Weights of a small contrastive image-text model.
Model: 64-pixel images, encoder arch convnext, encoder norm layernorm, encoder activation swiglu, encoder depths [4, 4, 4], encoder widths [48, 96, 192], text encoder width 128, text encoder norm layernorm_no_bias, text encoder activation swiglu.
Training: 15400 steps, batches of 256.
Data: trained on photos of plants and fungi (iNaturalist), 90422 training examples, 43.6 epochs.
Rows from block 3 of the text encoder of a small contrastive image-text model, named by matrix and row number. Rows with one number belong to one neuron. Each number is 128 + 24 x the weight over its row's rms, rounded and kept within 0 to 255. All counts start at 0. Numbers have three digits each.
After each neuron's rows are labels from the 100 texts, of 14848, where the neuron reaches its largest size: "tokens" is the input token at the peak. Only what is clearly more common there than usual is listed. The data: photos of plants and fungi (iNaturalist).
# gate: MLP gate (text_encoder.blocks.3.mlp.gate.weight, 256x128), inputs 0-127
# fc1: MLP up (text_encoder.blocks.3.mlp.fc1.weight, 256x128), inputs 0-127
# fc2: MLP down (text_encoder.blocks.3.mlp.fc2.weight, 128x256, transposed), outputs 0-127

gate.220:120131120172149134131144160144116093148108177160110144131106101132126132114145135123105118147109115106123145128175102144075129141100136145106130124122105150071153147134118116162118143147121131124115147122139148131118125113107123148103149125131135132142129118176161118096107149137167068115119122101125121180136063107105090125155162106088097169125103107100154150116124195146080117176128
fc1.220:134116116129131113135122141149163122118115118156169139145128102196122140109106121142130105148079146132109156107164089123112091133145154160173133115123174119116112103138154155129151116090150074150125134131146108158097098162106132105130122114132164151110160124145160138115126126138150172137125107124078115081149149074086119122143110123067103125154130146137103137094171122161122144093126
fc2.220:092112107141124145161121129161164098091098119150153140115122084133097109092131132158126130121122130126061119125138137136155122124152108104154139145135157129111119172111142157128122124119162103135145132131093118107137117153135156152122146120126205128087154126113187127125144129124138108112114151071113128098132128089077163158172073140117122122146138130099092140101112098160172147151130
tokens: "echinocereus"; "small"

gate.150:110171118154079165134114144112088118120127132106117132104128094088149150136132181176139127142121142167159104101090115124176127115092149138157104135108150126138141159134152098140166106144098133124110115190145141115150087139143179110165146092112162145110111093096109129118130130138123145094146145141130107131099114132132141130159092129120139136126094133084066163147102149110125112153123
fc1.150:137110148159174136158103116138134170096082121135161133126147141149128079142151086084120129142107117104107117130174112126113143188151127137089151124125108104130114158129097129148128132119119138148168154063090067197101144125132123137127103135117106135125155156139117122119102119133157071121116115154094116109146134102110126130119134112163120135159142135176161144118157135102122132109117
fc2.150:116152097097131153133138148122192186107133120119112170117150118138120139116110132090106135153087121109131138171138099146135122111152133133115129151138125159142122109133119115131129129086146142137146134111124108137088204139174091138120090131072119087118141140131124093104145103157142117155106081161163155121137086115125117110078104128118118114128136156200161142128137105115135132116153
tokens: "rose"; "latifolius"; "rhoeas"

gate.125:112096122149095091106129093139145094128141155081131129122141116144158106157118126129130136114154155120128125153133079169111141123155149133111157158149147102101151114117113156107104122116171127177113158149128135174101144124125134127129122098121101099161094122145114145074131104116130153111167104142128154147121110188164137115137093079103091138125123125104159176138123135179140138101187
fc1.125:105096127119108127144145086123112157099150147132113102156098137111162109136130169114142125149173093132101132132151152104119113108143181047134132154169128100150176150123122153113107118126120114131129072094075143123115131140121113131135128088150132147139072098142112170141157107102142127081130103122143122141100135141115133119143114123114121159147170116141149141149084137128142124194124
fc2.125:151105114121114145188105103108102130108123136133154135109127157141153116163143142130119128173131066094099118123128124137129146124116100103142144153138145158118155137118110207144069140137130138143131109146109117142131098113109126076108140083133155134142100090139114188159174108116119118103136138123096108142102119162108153096130099095139135106141143150130174155116114113128132118181167
tokens: "populus"; "betula"

gate.226:143116120119139108157115154095180096103130142088095162104140179076174107106148108132124146131127164123114114114140118111140071156135130126124118189167110096100119149075142096156189136167152099142099110138123134174161096123121118114125109135169156084122112139153123137157138158123114145166126122121150121117130145092146150117122107126140103152107099120134137116098134122102130154130112
fc1.226:132143133160064156111071167122114127118127134118107102131140130132130120090105130108122119090152123136120135160185130134092171130106162160150117137102166130136154097143108120108123099088157092096116163137125092155138153126142120145148157086114096173138150092125162136116155081090146119114089162121084128121145126131136171134137126080126141125135155091152138141134142126152135092112147
fc2.226:162174162129139135138149150116164122116135129108137132110116166179128164104100112107136113060104160105144103126161152144150148163102152132116122088125148170136079130152136163132118139140167147124102131159105157144129181141121138097121156095113082149163123098121096101099137103130148135128089080073103125107141117145101128130110150131113112128118102093116128129098131169125108114112140
tokens: "bilberry"; "azedarach"; "rim"

gate.98:167133131148131171156143154129097093112117137094127180136116102092116114097113119138138144124118161147161117141123192122139138136141094128132149151125062096138112132117159092128145106148152165175156120113106117158134157130145103123139154090119142143104141107147145124147124143132102107159062122120112149155119081147102083088106116127101107128110155106134137156135120103127181106122089
fc1.98:123129104116131112123191089138153158157150101131133117112131136169120156120114170125164135123148140113121110091121099130074100103140120171115115103155138166111119145128136163152107140087068123112076140152108138113138101080135149087150126157127148111161131150104095133140124108187123121133150105144106131112133104155111133164117129160102143101123070121149150130150109113153085141130156
fc2.98:122120125140115120082131097124111157139134146122114124127094087167145175087131148171151144063158142109072165112103116148122114121115121195120147110184163127145139138112111156163146128125107105082084169136114151150143133099102151155129130147102138124119128147112123168140136138115144102085139093139123111144127132171125135131117132138113124108135144099161146124084091094142120103147155
tokens: "common"; "lysichiton"

gate.167:170151122148100128139124127122096096145185110157097136127142124140132109133151127078114142113099139136146103112165143135115131151147124094145106150163134101132094088128130082135168137155154125108130118122105094135105141151153120128128130144116175125145136118156119167130136159131120103124130133102143101139163148139102137102053127103139109182125067106153157071130088129116133101160172
fc1.167:122153095144113149136101104138098151086187107075121120105125114095139124111129156080154097115122148141116119132169122162106140160161158106127135154108138088096133108163131138124169121082153166106097112172129124112108164116102112148116175117123163121092147079149185147105096147118162151119153132117143124137125144142146137124081140121128128144108141103144144144151103120108097150137149
fc2.167:106158104143101130142131151075154115106146135131143125118101130151163102133119139069176104129094144178157134128181117152119149106145151141115119144164123124127101113177158112146157134111099120112103084100158117151056106149135143117125141146105119124117165100124134138116111202128162145119109132136131121090094125117145145118107125134118123121102108094127119166136152115093128140173091
tokens: "stonecrop"; "arctostaphylos"; "buckhorn"

gate.142:116142098086116157135120154135074149108119113104136123111125138124134183163126176136134088120148105099121096079110132137162087111112137131182122129132137139142139126107183137141146138149094124137096152164144166108136109116130174117120151085153153120086106117136103138155151132174104177126146104116099137159132106107152139095126121161134120146094085161112126136126096084113110143134102
fc1.142:160146120115116127122149099120136117119154134132159120207116103135095139129117098119100119098148100122129132142186121143128122131133131164127159128155109145130142104087128176124126143121111129133138129093125110166044148089144100154087160142097124123180147142112143133154159100107121082124133151141174095142158102155131131134126119098124118086150144089116093143096097144129150111121154
fc2.142:147110075138138154117157105094180130090095093159132101141136118164077139144078133129112151111097106103122120146130139121129123116136186167132155103108146152146142112126096106137124142143137167096150137123136122133097167122145115127119137149070092116157139140122114108138126130174163105103137187167123125125151114157162160106120114105115112102144171141152122100109086132119098111149141
tokens: "bilberry"; "phragmites"; "larch"; "autumn"

gate.173:128158123170172091144119146103166142122115170127073106138116111144148147080125150121141104129108112095116107133157138130129123105141137148122096154174111158142120142105123135094140149136170126127106079132082124177146120167133146151110113133155103163121068105151117122149111131130112102171142105158150158180069134119128106137118130109136172115112123128114084096101155128116116116153126
fc1.173:111151122116172111134116102126124143159134105125123131111191124157183098112136127087127135110145153102113129091122160182110157098157118125159136132149153097140110076107135131102145129130158168106111128173153140135098107134164151114135119092166167084172099091109137077115122138159099124159103113160095156123121146108130117130124110131135127101075140164127116127116097142102124123137117
fc2.173:142137115133157142136142117120134128088110153117112170098171124178130143125166128098099132135132117105099119121077149162127118067185112142181124138123121166117056102101124143135106142112163145093129155128097139097129118135126105131118146139168141158122123077158128137131133101123113165119126143141132143132114137104113065136132118090147155121125153131166140122149121075105135130176120
tokens: "nettle"; "trifolium"; "gleditsia"

gate.111:082151114101071114156125178151131125148129169131156107121102095128143120138137145138126155112137192126157131092103080157160110085123147141125171137126140086151116157131145134158124121120144128092160114099172117150088092172142125167111150046114102118134110139121145134127123117128104106124105155122147116125118131112122117121128133117092130156117157155174136168114106126154124133115104
fc1.111:167085148142156127093145127105101130100153108124127151111125175099093120090089117163147135156150071143131156159118183123116166139108104123134084157146100180115157109111120126089138131152115103167099116142102142107125164073123130119157127192120133130126138120145113104127167105115133120144152101154141130125159137126116136155129114175119130110116102115094134123115109102132150101147169
fc2.111:119102152135184109104112131146155159115130121097078150127098173125089126149134129105126171119114133104167180143125134154079155132096126133155093150134131146098096140116157078113125132156137125159090121184131185119115140140107133106120129188137119150123100110096152126134139088138131125150108129133139112117117130142102116110119094160114160109127101122060124132140128136108149117164152
tokens: "thuja"; "femina"; "palustre"

gate.1:125171138105162151144074109128105115087124122159129153145104119136143151128089138121098078084147107118133138166137136131137153118111111112142127142143132103137134154082199130108152159142119134161159155159147148159124151102095131077151167130124188127129140126108122117165128132136121167096160130128098120153126129137125103132134113106127120116161124078134126108100097114079141076106157
fc1.1:164110094094142098144130142164119144116130118136124117131117122160111166172094168123178116156116101141108147144196140132141173140075120120176164107151121115146103115092155139101125124141097089125115129114150147155109084076113143111134130128129137102116148110131157143136130115128090078179133113128129133134153129146126080162148143109129113112146101151178134133130114108091155114099106
fc2.1:138143113116129121146098125131104090140139111145090099111125138140107132164141135171157072118116137118180124125139124150152169161144113110118115161102139125130108084137096090092137148128093149108122196098117180136118089139135116133108111147137148110150126086143171100168130149112134104126175102114136136097103158108124176121140116112099125079183123152133143158159129119136132101136111
tokens: "western"; "bugle"; "vulgaris"

gate.40:112102150123157135122104137145121162128132090142113128107095103120128124139096105096134082094102116167132096147096178161110098156112127096115141124080171142108127178117167151140107152166125114171083125101110104166111158191137143126128141138122163147126151152150148119120124089141131138097122099160100106134136108153089159100103120129122114086129155134157165122154135140130107122121101
fc1.40:107166140109151097109103130127122103115157135124086170154127112129141149098141137113124080120155120160136098069160160163096101162115090115121134138090148148091127120103153122133078124159152129149163154116117128146121165178155140127112181165157138141126140173121083098111119107125120152120122107147071097141104121154094158124115118136124084091106155144125149127128127143129121138118132
fc2.40:113139101124110138117104138127111144110149086151138153132170132125118149147160152086102113107095125151151091166130137106136140139095086110096112107154143184139123119121180134133112140162127097127126126116092122130130162163145126157106145167155095140134110189117108107158095140166128110132137094137100129106136131165151126080110101107144122141095157152128158064134124173142094147110100
tokens: "western"

gate.90:107108121120149176163116112131095133164146152096121142107143111128145130138110165170121122114155131151129121102134114148156114171095125142154167108158094173104135101126127115094165136145112116167051085094117110119151164150146125128119138124145160130119148163122151109155082115101103094124127116103135092164065153118100105094135120137120126122092145150124105141134153094137101155142127
fc1.90:128141124138116144135145135114075115138101125114081083154103162117138100161179110131115094152148149097149120150154148108107094089095142132155105138069154127156193085105120109116122126121147139137130137170134143109101135122149144130094129132131094110129115108118172145127127154130143106127121131095125159164123101154165127166179125098172154144152119128155085120118106130083107111108143
fc2.90:113155128125107173126155149067124107154164116164155158126110108068121112139129141115107121128146148147136123121132119107093113128114118133161156146094120134092143105167088150142164087137138127068116129155130137112123108148099109102097158131161113173157087083123116129126160128133148122101095183134144129136134099161099159124154159178106120121173134142092123138111098123114120126144115
tokens: "eupatorium"; "rose"; "elaeagnifolium"

gate.241:107146111155116098119138148141142112120144148097157089164138122098104129144108128120087167132140135088129111133170119102151143068121133127128157112169099141166111095172143143132154154132099128134099106111142038148147145098113155142139132124132106127095087124137151125131107098155153165154112117141147124107161103139132135139128110126127096108170108163105183088120100120155140163123138
fc1.241:176139118100129123112148139133125129126123148119141115130098079109156099122122138163127123103129098137165119114147073111154105090128074147136091159112104113163157141123138114151102133108154199163098148135144148134093132117187128128096144134131147128109161088155118091149153100128136106110113124107107105089146161120173125141148133159140127143114125094103148103113167159127132161087154
fc2.241:167114099092148123141123153147106072150131089160126165120107097111144138141134160144106141090106103173168124095113092132078140121107116110174087144113143114115134142129113140147103139106151143129109141106143166152111148087188128165111111143149152133083130151175146095152141134176129132102093122104147107099126103129128128153136107124102134138125129144160143081125167124134118155095112
tokens: "chimaphila"; "orchidaceae"; "fomes"

gate.206:123125141132150119141150157078156118165141169158109180119090119164145168119122132133146119127096108105134089115127124142134081132116111119127145121122118099125115101116127113141146158142135125142110143137131131134117139156098164146135121105157106099078167116109111169111090152183109133103088105149120177083106094108126120135098098151131109142117116112127126149146158098188174115184126
fc1.206:154121109133158099149073098129112173113144144103118129109143163119168154164123101082134146141143125141147103149113088149156063151107168168139136124096142144114189119141125089125129126131097089118123110147131136145168097154128149147105139121104137087121099131106108101132109150147169138119108118120141154096136122165144114130115128132109085141143108130132145063138155138154155146173131
fc2.206:111152147089123101108124112145103156136182115139130127107154140114188118156118140119125128127149123141156106132119181175142100129082107153135104110113160113140157084170103121149113105119096115110136129113121137168094098147122130132120098129108149097115088169165147100128081120109137163181118101112119124112128140162168139106127102146128136128095113082124107115137174140128143185152115
tokens: "dennstaedtiaceae"; "phragmites"; "pulmonaria"; "cracca"

gate.240:108160130122109158187107153083135124087133145120095147135112101135140142115140080146136134121118111141117123135127164144120175120123132123138152112143102117174108111141185169116157163126158137167124128116118141117130093116135099120148126118094158133090146138103150078116097103123114101156092173115121116105106151122134104121180161093138125063093145174112132152162118118143155127116105
fc1.240:121101102161148119077134101147101157155124102110138099107147188104144124160126175145133132148159122123102170086106108131126091115108098159122137110170165136127120140135103118127120098122116079105139092148120133105109173115152106186126108149171112116164122125138121147138144136134139170120147094130169107123168086137090148100102115110131144143117146114143126128134112134176079134149152
fc2.240:146143156208136085089126114143120171154134132124117132130140189126131151134091182154122133137148177126092165129133114140107110112141105156130122154141157101121120111136112130151197124142130094074108085138169118124100156101139161153134127145150144103142147137094097158130129116147140118112105100136145132132131091100099119118099102121092131139108094118121142130080124105137087120130130
tokens: "common"; "majus"

gate.78:115106129113109159162118134124159131143090095115125117129150126146118160146114133093136148155103138141140114136128138156181165096100117086154124164121099084175121146135155110073157126126132097156165132120142147143142104175145077150110147131118116119109122116189132132112138114134119109097101102135147117097150119126151111191111119122143105103120139095100145122124140107111152167110057
fc1.78:132146118087141159171097105154134101128125181126127141148169165114147136167113124106111105138131088100127105114150081108144149142161108154133130130108142104169109129136168077108102138122162151117140118172099107155139125123117118126159120105132127139121112151161130099092105125109115140158101122143080142165121159133088143133129177106085136162136114135095150146127118151154196090120118
fc2.78:146167118125119149159119128105121083146140102182133157121150125119147136125163125103147079158132072140136141123163122126136145124102116149105110158098071103119110133104149114118120135106139134139150099183092177117132155159091108146134108069110122133153115127120140120165110128106106109142132175162145119129120131109093134087142149099119144159158142135096133103180108122120153128079159
tokens: "common"

gate.58:109110150129159116167118111163175138133152122143111163145157076140173129130124127120122106093151148126116131137140138158141131097138148140155113107138094141159086123112136139115166123155162136065115098105105129116158154146122155152103117113209146106112103107098138114139110154125089110152152138133138161131127133114134084119134154158150146097069144141092127126081091112125090131112129
fc1.58:142139139137109105142098141135128123123143106127131131144120107104070109183115135142124133138142171196110144149124112104150083176065139137132154150100142122155140141171118123141104104103065109140124132104150119109129132094108124131109127161099149129128125158058105113133113105135130117092141182091157134106132141137134148087164162138145113134165121115159137142169111110135104148112135
fc2.58:121135141123108125124148089134121128129141125161163098133096124095094121158099142172119127174120110143104156141153092084146131218073099141102136131098113101155144114170102128112149107105104102134145087123155124120132144138120145123142114134089100135103152153116145146136145117117126104111120148092147079140177129124146184101117133133112118130129145128147185152118110128145142108109172
tokens: "nettle"; "gorse"; "campion"

gate.27:172180154123159146097129132091138145149122178106104079121127122151146146120109106117112153130111122097172118139143098113142159128122116106089135156147091155160157120120154137146138113149143137108139092117139134131115089093110170127096158185103128083094100136127140109128152096117145124141109095088136164116145120145090149140146143114120129142107184136103081100145124090112162100131127
fc1.27:112123144147109117124126172130058108104081123112141125135134141084117104126181089141159123140113118104142116117138130180140146132109157132136108099145126177119116090161134117132126134114152105123113135157089086163102127135121149142138119117128093130079137090128174167153152126147137127138143127135143150144148119160164116152125134089072095184130135102168114096131138170121104148102115
fc2.27:137109125120128077169109138144115102159083061143095146123072087121117109134148117148142133169152121142082121155177143159151134161117142149134124122112118126113117142136115156149141181129175084121107124106119121143127087122152126098117094094128153083132146093139138164124128143134088181127143137117111122151122144158140106115120101165121145160092117164151115122133090145105149144123121
tokens: "papaveraceae"

gate.161:134090122145166129110137191125146105125148142124115103146093097108121133154116114148138164129147121096132137112186183129153104175092122158118165119121132164137151118106139150110122117127126095132133128165114136110098125106096139141093094120123131122164132103131112139159113142119115145139162143124120108164113122153155078064134148179173082115078112151085115124119105104119112130136152
fc1.161:131147094113143128101153124118099147127107136109138145118110138171160123095149177149134126128124121156174168150099109109129142140150088143114112103074102130112136121134134151162088168194158128146129099158128125157113115156132103080116121133154114104133172139130139082121102080091127131102093133130127164115076135105115149126104118087109135181139109132154110126175154142136132127106131
fc2.161:139150118125046083124159137131098079100113122120142168119122139143153119131124136129132133127130143136136148119100116100116133087136096128129110142113119114143159110114126135186088142152135137105161137139127161172115088097157155127120128107134148095133163121165169052089144105121157114165125117120093146153090097150135139133116142107134116156164110128135112135176107166173127128141133
tokens: "lactuca"; "marginal"; "marchantiales"; "blue"

gate.95:126101120118138097144118116161156127126159140110151146129145165167122117109057146132131117136136146176172146095104133163103090142151122151093116177103149125117135099122133124157102160102163114155100111103090154118140126095144124125158127156115119131135141100082116146127076116131146135082147096144125139143116125137118147161093095135123102142105142098149168087101117100127147169175110
fc1.95:129067147142119093136133093133177119126155140137137128150128114134187121101137120134141134150121143118165181108125152145114089129123146128088109158090162107169137097169133128159084154121157166125127135120087177098109131116142134124121139149134141129148152106076114149119067151137111108148128111102095165109138132155148118157083097094130118126100100094125138102124146094151144120127110
fc2.95:155112060128164131164124137100128117113157126156142128123137121147151139119108085166130098149125187170168140148134107109082129132159091139145130160117145131149159106164086108147127130072137128144135115158079154137109072110100113100121119143159089120116144150125085129104112137091153118140117105162164155135127124128082133137095099135110153115143112092150117139130121124156127129161129
tokens: "capensis"; "camara"; "tropaeolaceae"; "aurantiaca"

gate.92:127137120121136127119120130117151119130095107140108132177101114144142119084085131137089157146140141167122159117152135128149112099144133101107135121140092123138129111126153138099136157116152142163152167136113139105123170123154147154141141117136151084103082098066123151109125169150171084113096118137122107124100090063120152129131165122130140097133104121176128168116085154173157159112130
fc1.92:133095115095139110100118133099144096123130097123096112186110144137118111094098175133098182131168124153120167121157147128116107130138115109122108136137103136172120116152129118116152146117128138149148152110091122099118185145144131147135129118130174123092098091074146124083123172126164098131102136130130128150100092064119171123157146111128136113118122117150136171132104147160141169134144
fc2.92:147099110130118134111109124164147088120107094135087165127132146156099093086137147134087147123186089143111112126174101121116079107136108131120130107133127138141108117148132117144123127129123131138090141149115111072144156140127143148139096107159148133109108172110189155108127173103155084123125120148132117167084131108168158122170161104105143098134136148132135146115162092105168132142142
tokens: "lily"; "tall"; "frogfruit"; "crow"

gate.42:139172126162126132168125108159099158154083119081098134124141120117132119121119135119140111130128183141093130098155124106111130145133120195103159197141126135174126158132136131141152144138133129123121166128137147127144153133169119114103143093135099130111126093119131137096103098150103118152110105138095140103096091112130122128155134099092110060087122188141157133139124134144115152128087
fc1.42:130137142158111104096135157114163103130145143139127143160112133150145119106101114164105123116150119142139101126161090138143109123151177119105126097153120107129142139113098126134141189093145110183087099129116071112134130116120120144081120131114112178140127123157101160129150116090099131098163104170150141153115192108138113120092115139107163129159158150133076113123140142088152095130118
fc2.42:100124121129124087129149168109155128100124139113159110157145092128169115128130112124087134149115171118149156129128121149105134150098158122091162076093122117108123097158104136153116165136135133151132099086117133097100134136152098175100177123139154132098141107171138127146158121171127113129154137097136130128129165102143130121118113111133125059164177118149107111161118100131112128156072
tokens: "viscosa"; "symphoricarpos"; "lodgepole"; "deer"

gate.2:105114143113168139125124084112144141097146156122139085136128127170200119104121126157090162161097142139136154121123134160141125131108130155136142143118112104148079157099138121105135157100122101138084104105182145131119115123133093118129151120137148105083128098169142120144157118158123061130147152145082097103174117106123122114151151136188100152113151128135137133139117116133121158126092
fc1.2:103075127146145134083131096138171158115162129132135115151129137157161125127105115118114102137127156120125094163123108137151103125128132137163124124124131116144113168082144086158127157125141101177064100139184165142134117118116096089150155104160118101085120099161121105096159100165122101118112153136091099129167143119130100103125135128157123130148191159127149133128126155120134125106121
fc2.2:146082103174109134106128071155113130145140092152165085143119133154148112139117119144132104152097149140131103119127118100156098154148169138111122144127152100108100168120139110160095108101124119162058138105136135107127091106152103109128174101138137132116153119135148125091144126132104115117127152125077107122145109113123114136112161198147137128145148147120143156160180146150124164104101
tokens: "ericales"; "caryophyllales"; "saxifragales"; "gaultheria"

gate.245:127148181162113111138125183199138143140135137111104141144155130102150096168101126120106141174143096157128118133102122155143146098095139134119129150133142117135135120148136100127136134107142120156084135135109117123127107131131128114158144128116134125059166101136164136092081093109120140106107103075186121132100102105112141178108151097135114141127095139122108146131158143097173094129125
fc1.245:102112116123122100134132101088145119120110156130126128123123152127118133119182130136150129098150115157169128135178129141133084130163117126146135112152135163152109070108122115140108159133140107131163105126155133150115099139160099078137160103162144096128123134097094092154119189115141108120145136127148072168099161151104099131106112143146128117087133065114117118126138129133116176182136
fc2.245:093135139165105128126144116101152131154152098143097144116139170121147122152134126090131122112152114128142150081145121115132144126144111123132173132146118163099147141146082120142116189123108139134140118171156153128125142184115135079075154133126175093130134137058101106099143120123151131151110131145116095160145147110106089141083141117116141118112144096126099096075113126154126119173144
tokens: "japonica"; "gentianales"; "pteridium"

gate.122:107124148107121130112168133164134158094114034113142125125146106100149123139111149130102085117100092100154141166112130110169136162142172171157140155107114090106131178137142116134138120142134151123161143158120144125112118119152152117096110131109132112092175133117164104069094139137113100130116096109130123103126095095123146108155137102139136154185118146134111149128110143148155124131119
fc1.122:159120113155128150142115163146128173099105121140133137138089124103109098147119155135144139214129152142113107102117151152144079128129141157143142134139115077112141170118116147165109143126126108144103127136136099127114122148108125121134129160089105174086162132148160115094146093129125147128150141122155128141131105091155117133158128115102092143142115119085133174110159084076165081118123
fc2.122:145140133159175185141067125145126127095101143112131144080114131114119134140137121116157114158118145136148089084142151138156088098148134115139137133108117102110125144151114149164156119130142151138127122090160107102110121095136100148145134125104135156145135123137170104120107156095102125059114127120180114106113107102141095130189118133139111141120073144123140146183156118142142093113161
tokens: "japonica"; "pteridium"

gate.126:134158160148142111112127126156151148082136103122167117107111097108130065101101174088086141174140157097140132122129187130088136147093098151122123166148124152129118142096124130153116155162117168140107156134110132113156124137099125180113153129115115110123106132163096133110114130126082080127124139127173162101107136104136131156133116113117138148127099124126144123119106141166177126080138
fc1.126:101159174129160141117151097109147103133159169141147115155092139149104141104150109141131132091126177149096089115135079085150113143132082103144120111126091111134113113158143148125102138116138118123097115140144125153113100082133146126120123115154159132146152090134079116151136136153164150149113093154144064174135152122119131110108155099159151140067138122120107126163167143137115130123143
fc2.126:066138152117124110133148137129135171136106186147151091133136104133118163115150106172121153132135134119098095112136100073087140100130076138136120152068074138145110153174168166135121146101146114116117164100161116146118152132147134169122124139131132149127118128131107143166139158152166148149085105137110104131148141115115136151089167100122134116099133122111104108142101148122121097129102
tokens: "petiolata"; "ox"; "pacific"; "verbascum"

gate.51:149137087130122124118087111115163139114101101144123127123146120135099122120079134099103149133090112187128125150177123147130126129137112091139081155157103128140153117180153147135157200123140162154151105162123124121107150171156161132104096129145134119119129076112173142090147128133176106118124160134141113130107123094131151106114162089121137126092122083130121129131120087134112112099144
fc1.51:158141116136106151099117106164125163108137144129152143135155134134145135149158123094142080117071138101127127116130136115150166144106138119127152143129092116103119140088099135143181120114116172075118136117157143163109119165100105145138112159142083147149153114124145113115151143167107148090126082107089137156139175174147084131070140131106146180128112125111114108138151128111124123096138
fc2.51:123156122150094094120127104103133121094152136148108116148148160140163132176163128128145097167076159137064130080133132127125140151150174121141106147141144123095144132125129154111146131094124156079143125126135129161091135138065146122162127152083134126136162130086120122142101114146118190119129124090099115110096143176136126112095079105150124148134131142117114111139160160129114134116139
tokens: "stonecrop"; "arctostaphylos"; "encelia"

gate.106:111162144141154145150111128112124128131097121117107109127153139120120117131136155098114167073102094110157115129133143134162132108133121134135147144161113115142106143157123145123139149115133129184177152127124077114145100119134122193124142116173144165139130128093128166113107172142141153112130096128150053161137101127116136132112131098064130139156106111134098113113129135165091061138115
fc1.106:132139148135156127160119126145114111124144101116110111118115147116166117112124130102130154075124097100151122182135103146144136128104108153135155200137160094108169125145131134139136106087155127153162155133160112071116079156154112171117117126136112118151155086098137135130119179151124132095136074156177089162142144096154110137146098109099131149141124099090110122116125132124122105123139
fc2.106:127158103119146129133083126160111133137132115151100121156105159148132116089103133090112112099140112116151129118109080103113166145125124141110160139149105105137161166179148115121113105106164110187172128144142054102140115120118113166119159123141116138140155137102134146093155151138124145100103150160115110107102140097110097147119122145102137181167137142111093102136141158147075125138154
tokens: "canadense"; "baccata"; "glossy"

gate.249:152163121135121151141123100145152137131190179115125114131164096145110140123037121156138132120154157112154125103106107128158134087129099103108135150117094128131148158158157126103116099131110173150180103143125140115134128166156107117138161154128132133146108134162124118110128101108094107138094133113131112108107133113096122146170146094118099102144172122123116117121147111153170069117114
fc1.249:138132140080131119074145128121123141143126153107120059094155117131126154119124150116148124108116193154142144129148126138141121132132084104104131178197122167147157141140126131144148114134101138081161101159155124115128130058110150101100160184122159113140087156131101128144126097092124116119139120118144141107148146136110157141115126100115139121129119170087137129131129113077119116130127
fc2.249:135093123159152142065146105120105137122149169120160098156154129118143142108064116150135125088158141110142113112119136130119086138145086130145112158139168160094151114104116121108127092134099120112123111141124110133127180101095137156130163182124099164108113157113112116158134115123160125138147094143142134112135142117107143163135124089119093112169139106110119149121190101171108096157130
tokens: "papaveraceae"

gate.147:137143133152117157138119161147138123107154137127135103149098175091112144156115155108113148113126120061089125149146152105150145104131151135111154153139103153114135126155139171148155100127103081107142069114122123102129148129078132138175140141137098152155096122137137126149134135109109092116126079180154110147103137116130151131168071110160090130102089141118116101112091127135119136153168
fc1.147:099132131180118131149185157112109108136145118143121117160129157105067149100147134093175144118119131096136114131119104096138139131116107119118164120190097106152115108177094082105138147132107109101118136081134056150133149102090115130122130131139117137097130133150111171147096124136126151131088124158145170182137117123129106151108152145157131125134124138114111098095133137158154133130129
fc2.147:098154151157115133123144104155110133110142156122121102123130118168086107128178153110172155097161135099152117103131107128175099122106124143090145110172115154122107161081121118134158126151118157179142132120109073117160138133092102132148117117137105128156146166107106145133109128153137147149124115146102127148113135086109108136107121125178121099143116137120150135062101125116191104094135
tokens: "chimaphila"; "platyneuron"; "toothcup"

gate.170:142074140143128162140132141051138141117131181174130135118098123098133115114138123114140130123174128087123102083137110147131132103142101100105139156125128158136135127129106083157151124154134148158163104127096123144136140108104171138148154066111129076132107112162121168141119129116106101133105119130128139152156138132106155143144138111092090156142161138141111182150125109110093109088143
fc1.170:130144090132135106129136151177113108126118106092153103115160154130149129135108120152108131155081118151137163171140139151123124130140164142160153113114124101103115149147144187112079110108109107111109159135125108150147122118145122131133098149143135158107137126131139101132172105131119123143172109055132150124075097139149097096125118122153199090121122116094099079114114157139144112151152
fc2.170:141141115085109142088132132142144117091138153105103128190150181084171153146090157154114149128137153140141142153129129103158106145118106142146143092113073125077143122138128143126125129139111091123124128119141147117150130112112134131171115135153117140135068115178109108088150131152086135122138118130135139150100112087115124108133105116162130155124110143131107073085185128128166134150151
tokens: "smilax"; "coltsfoot"; "contorta"; "americanus"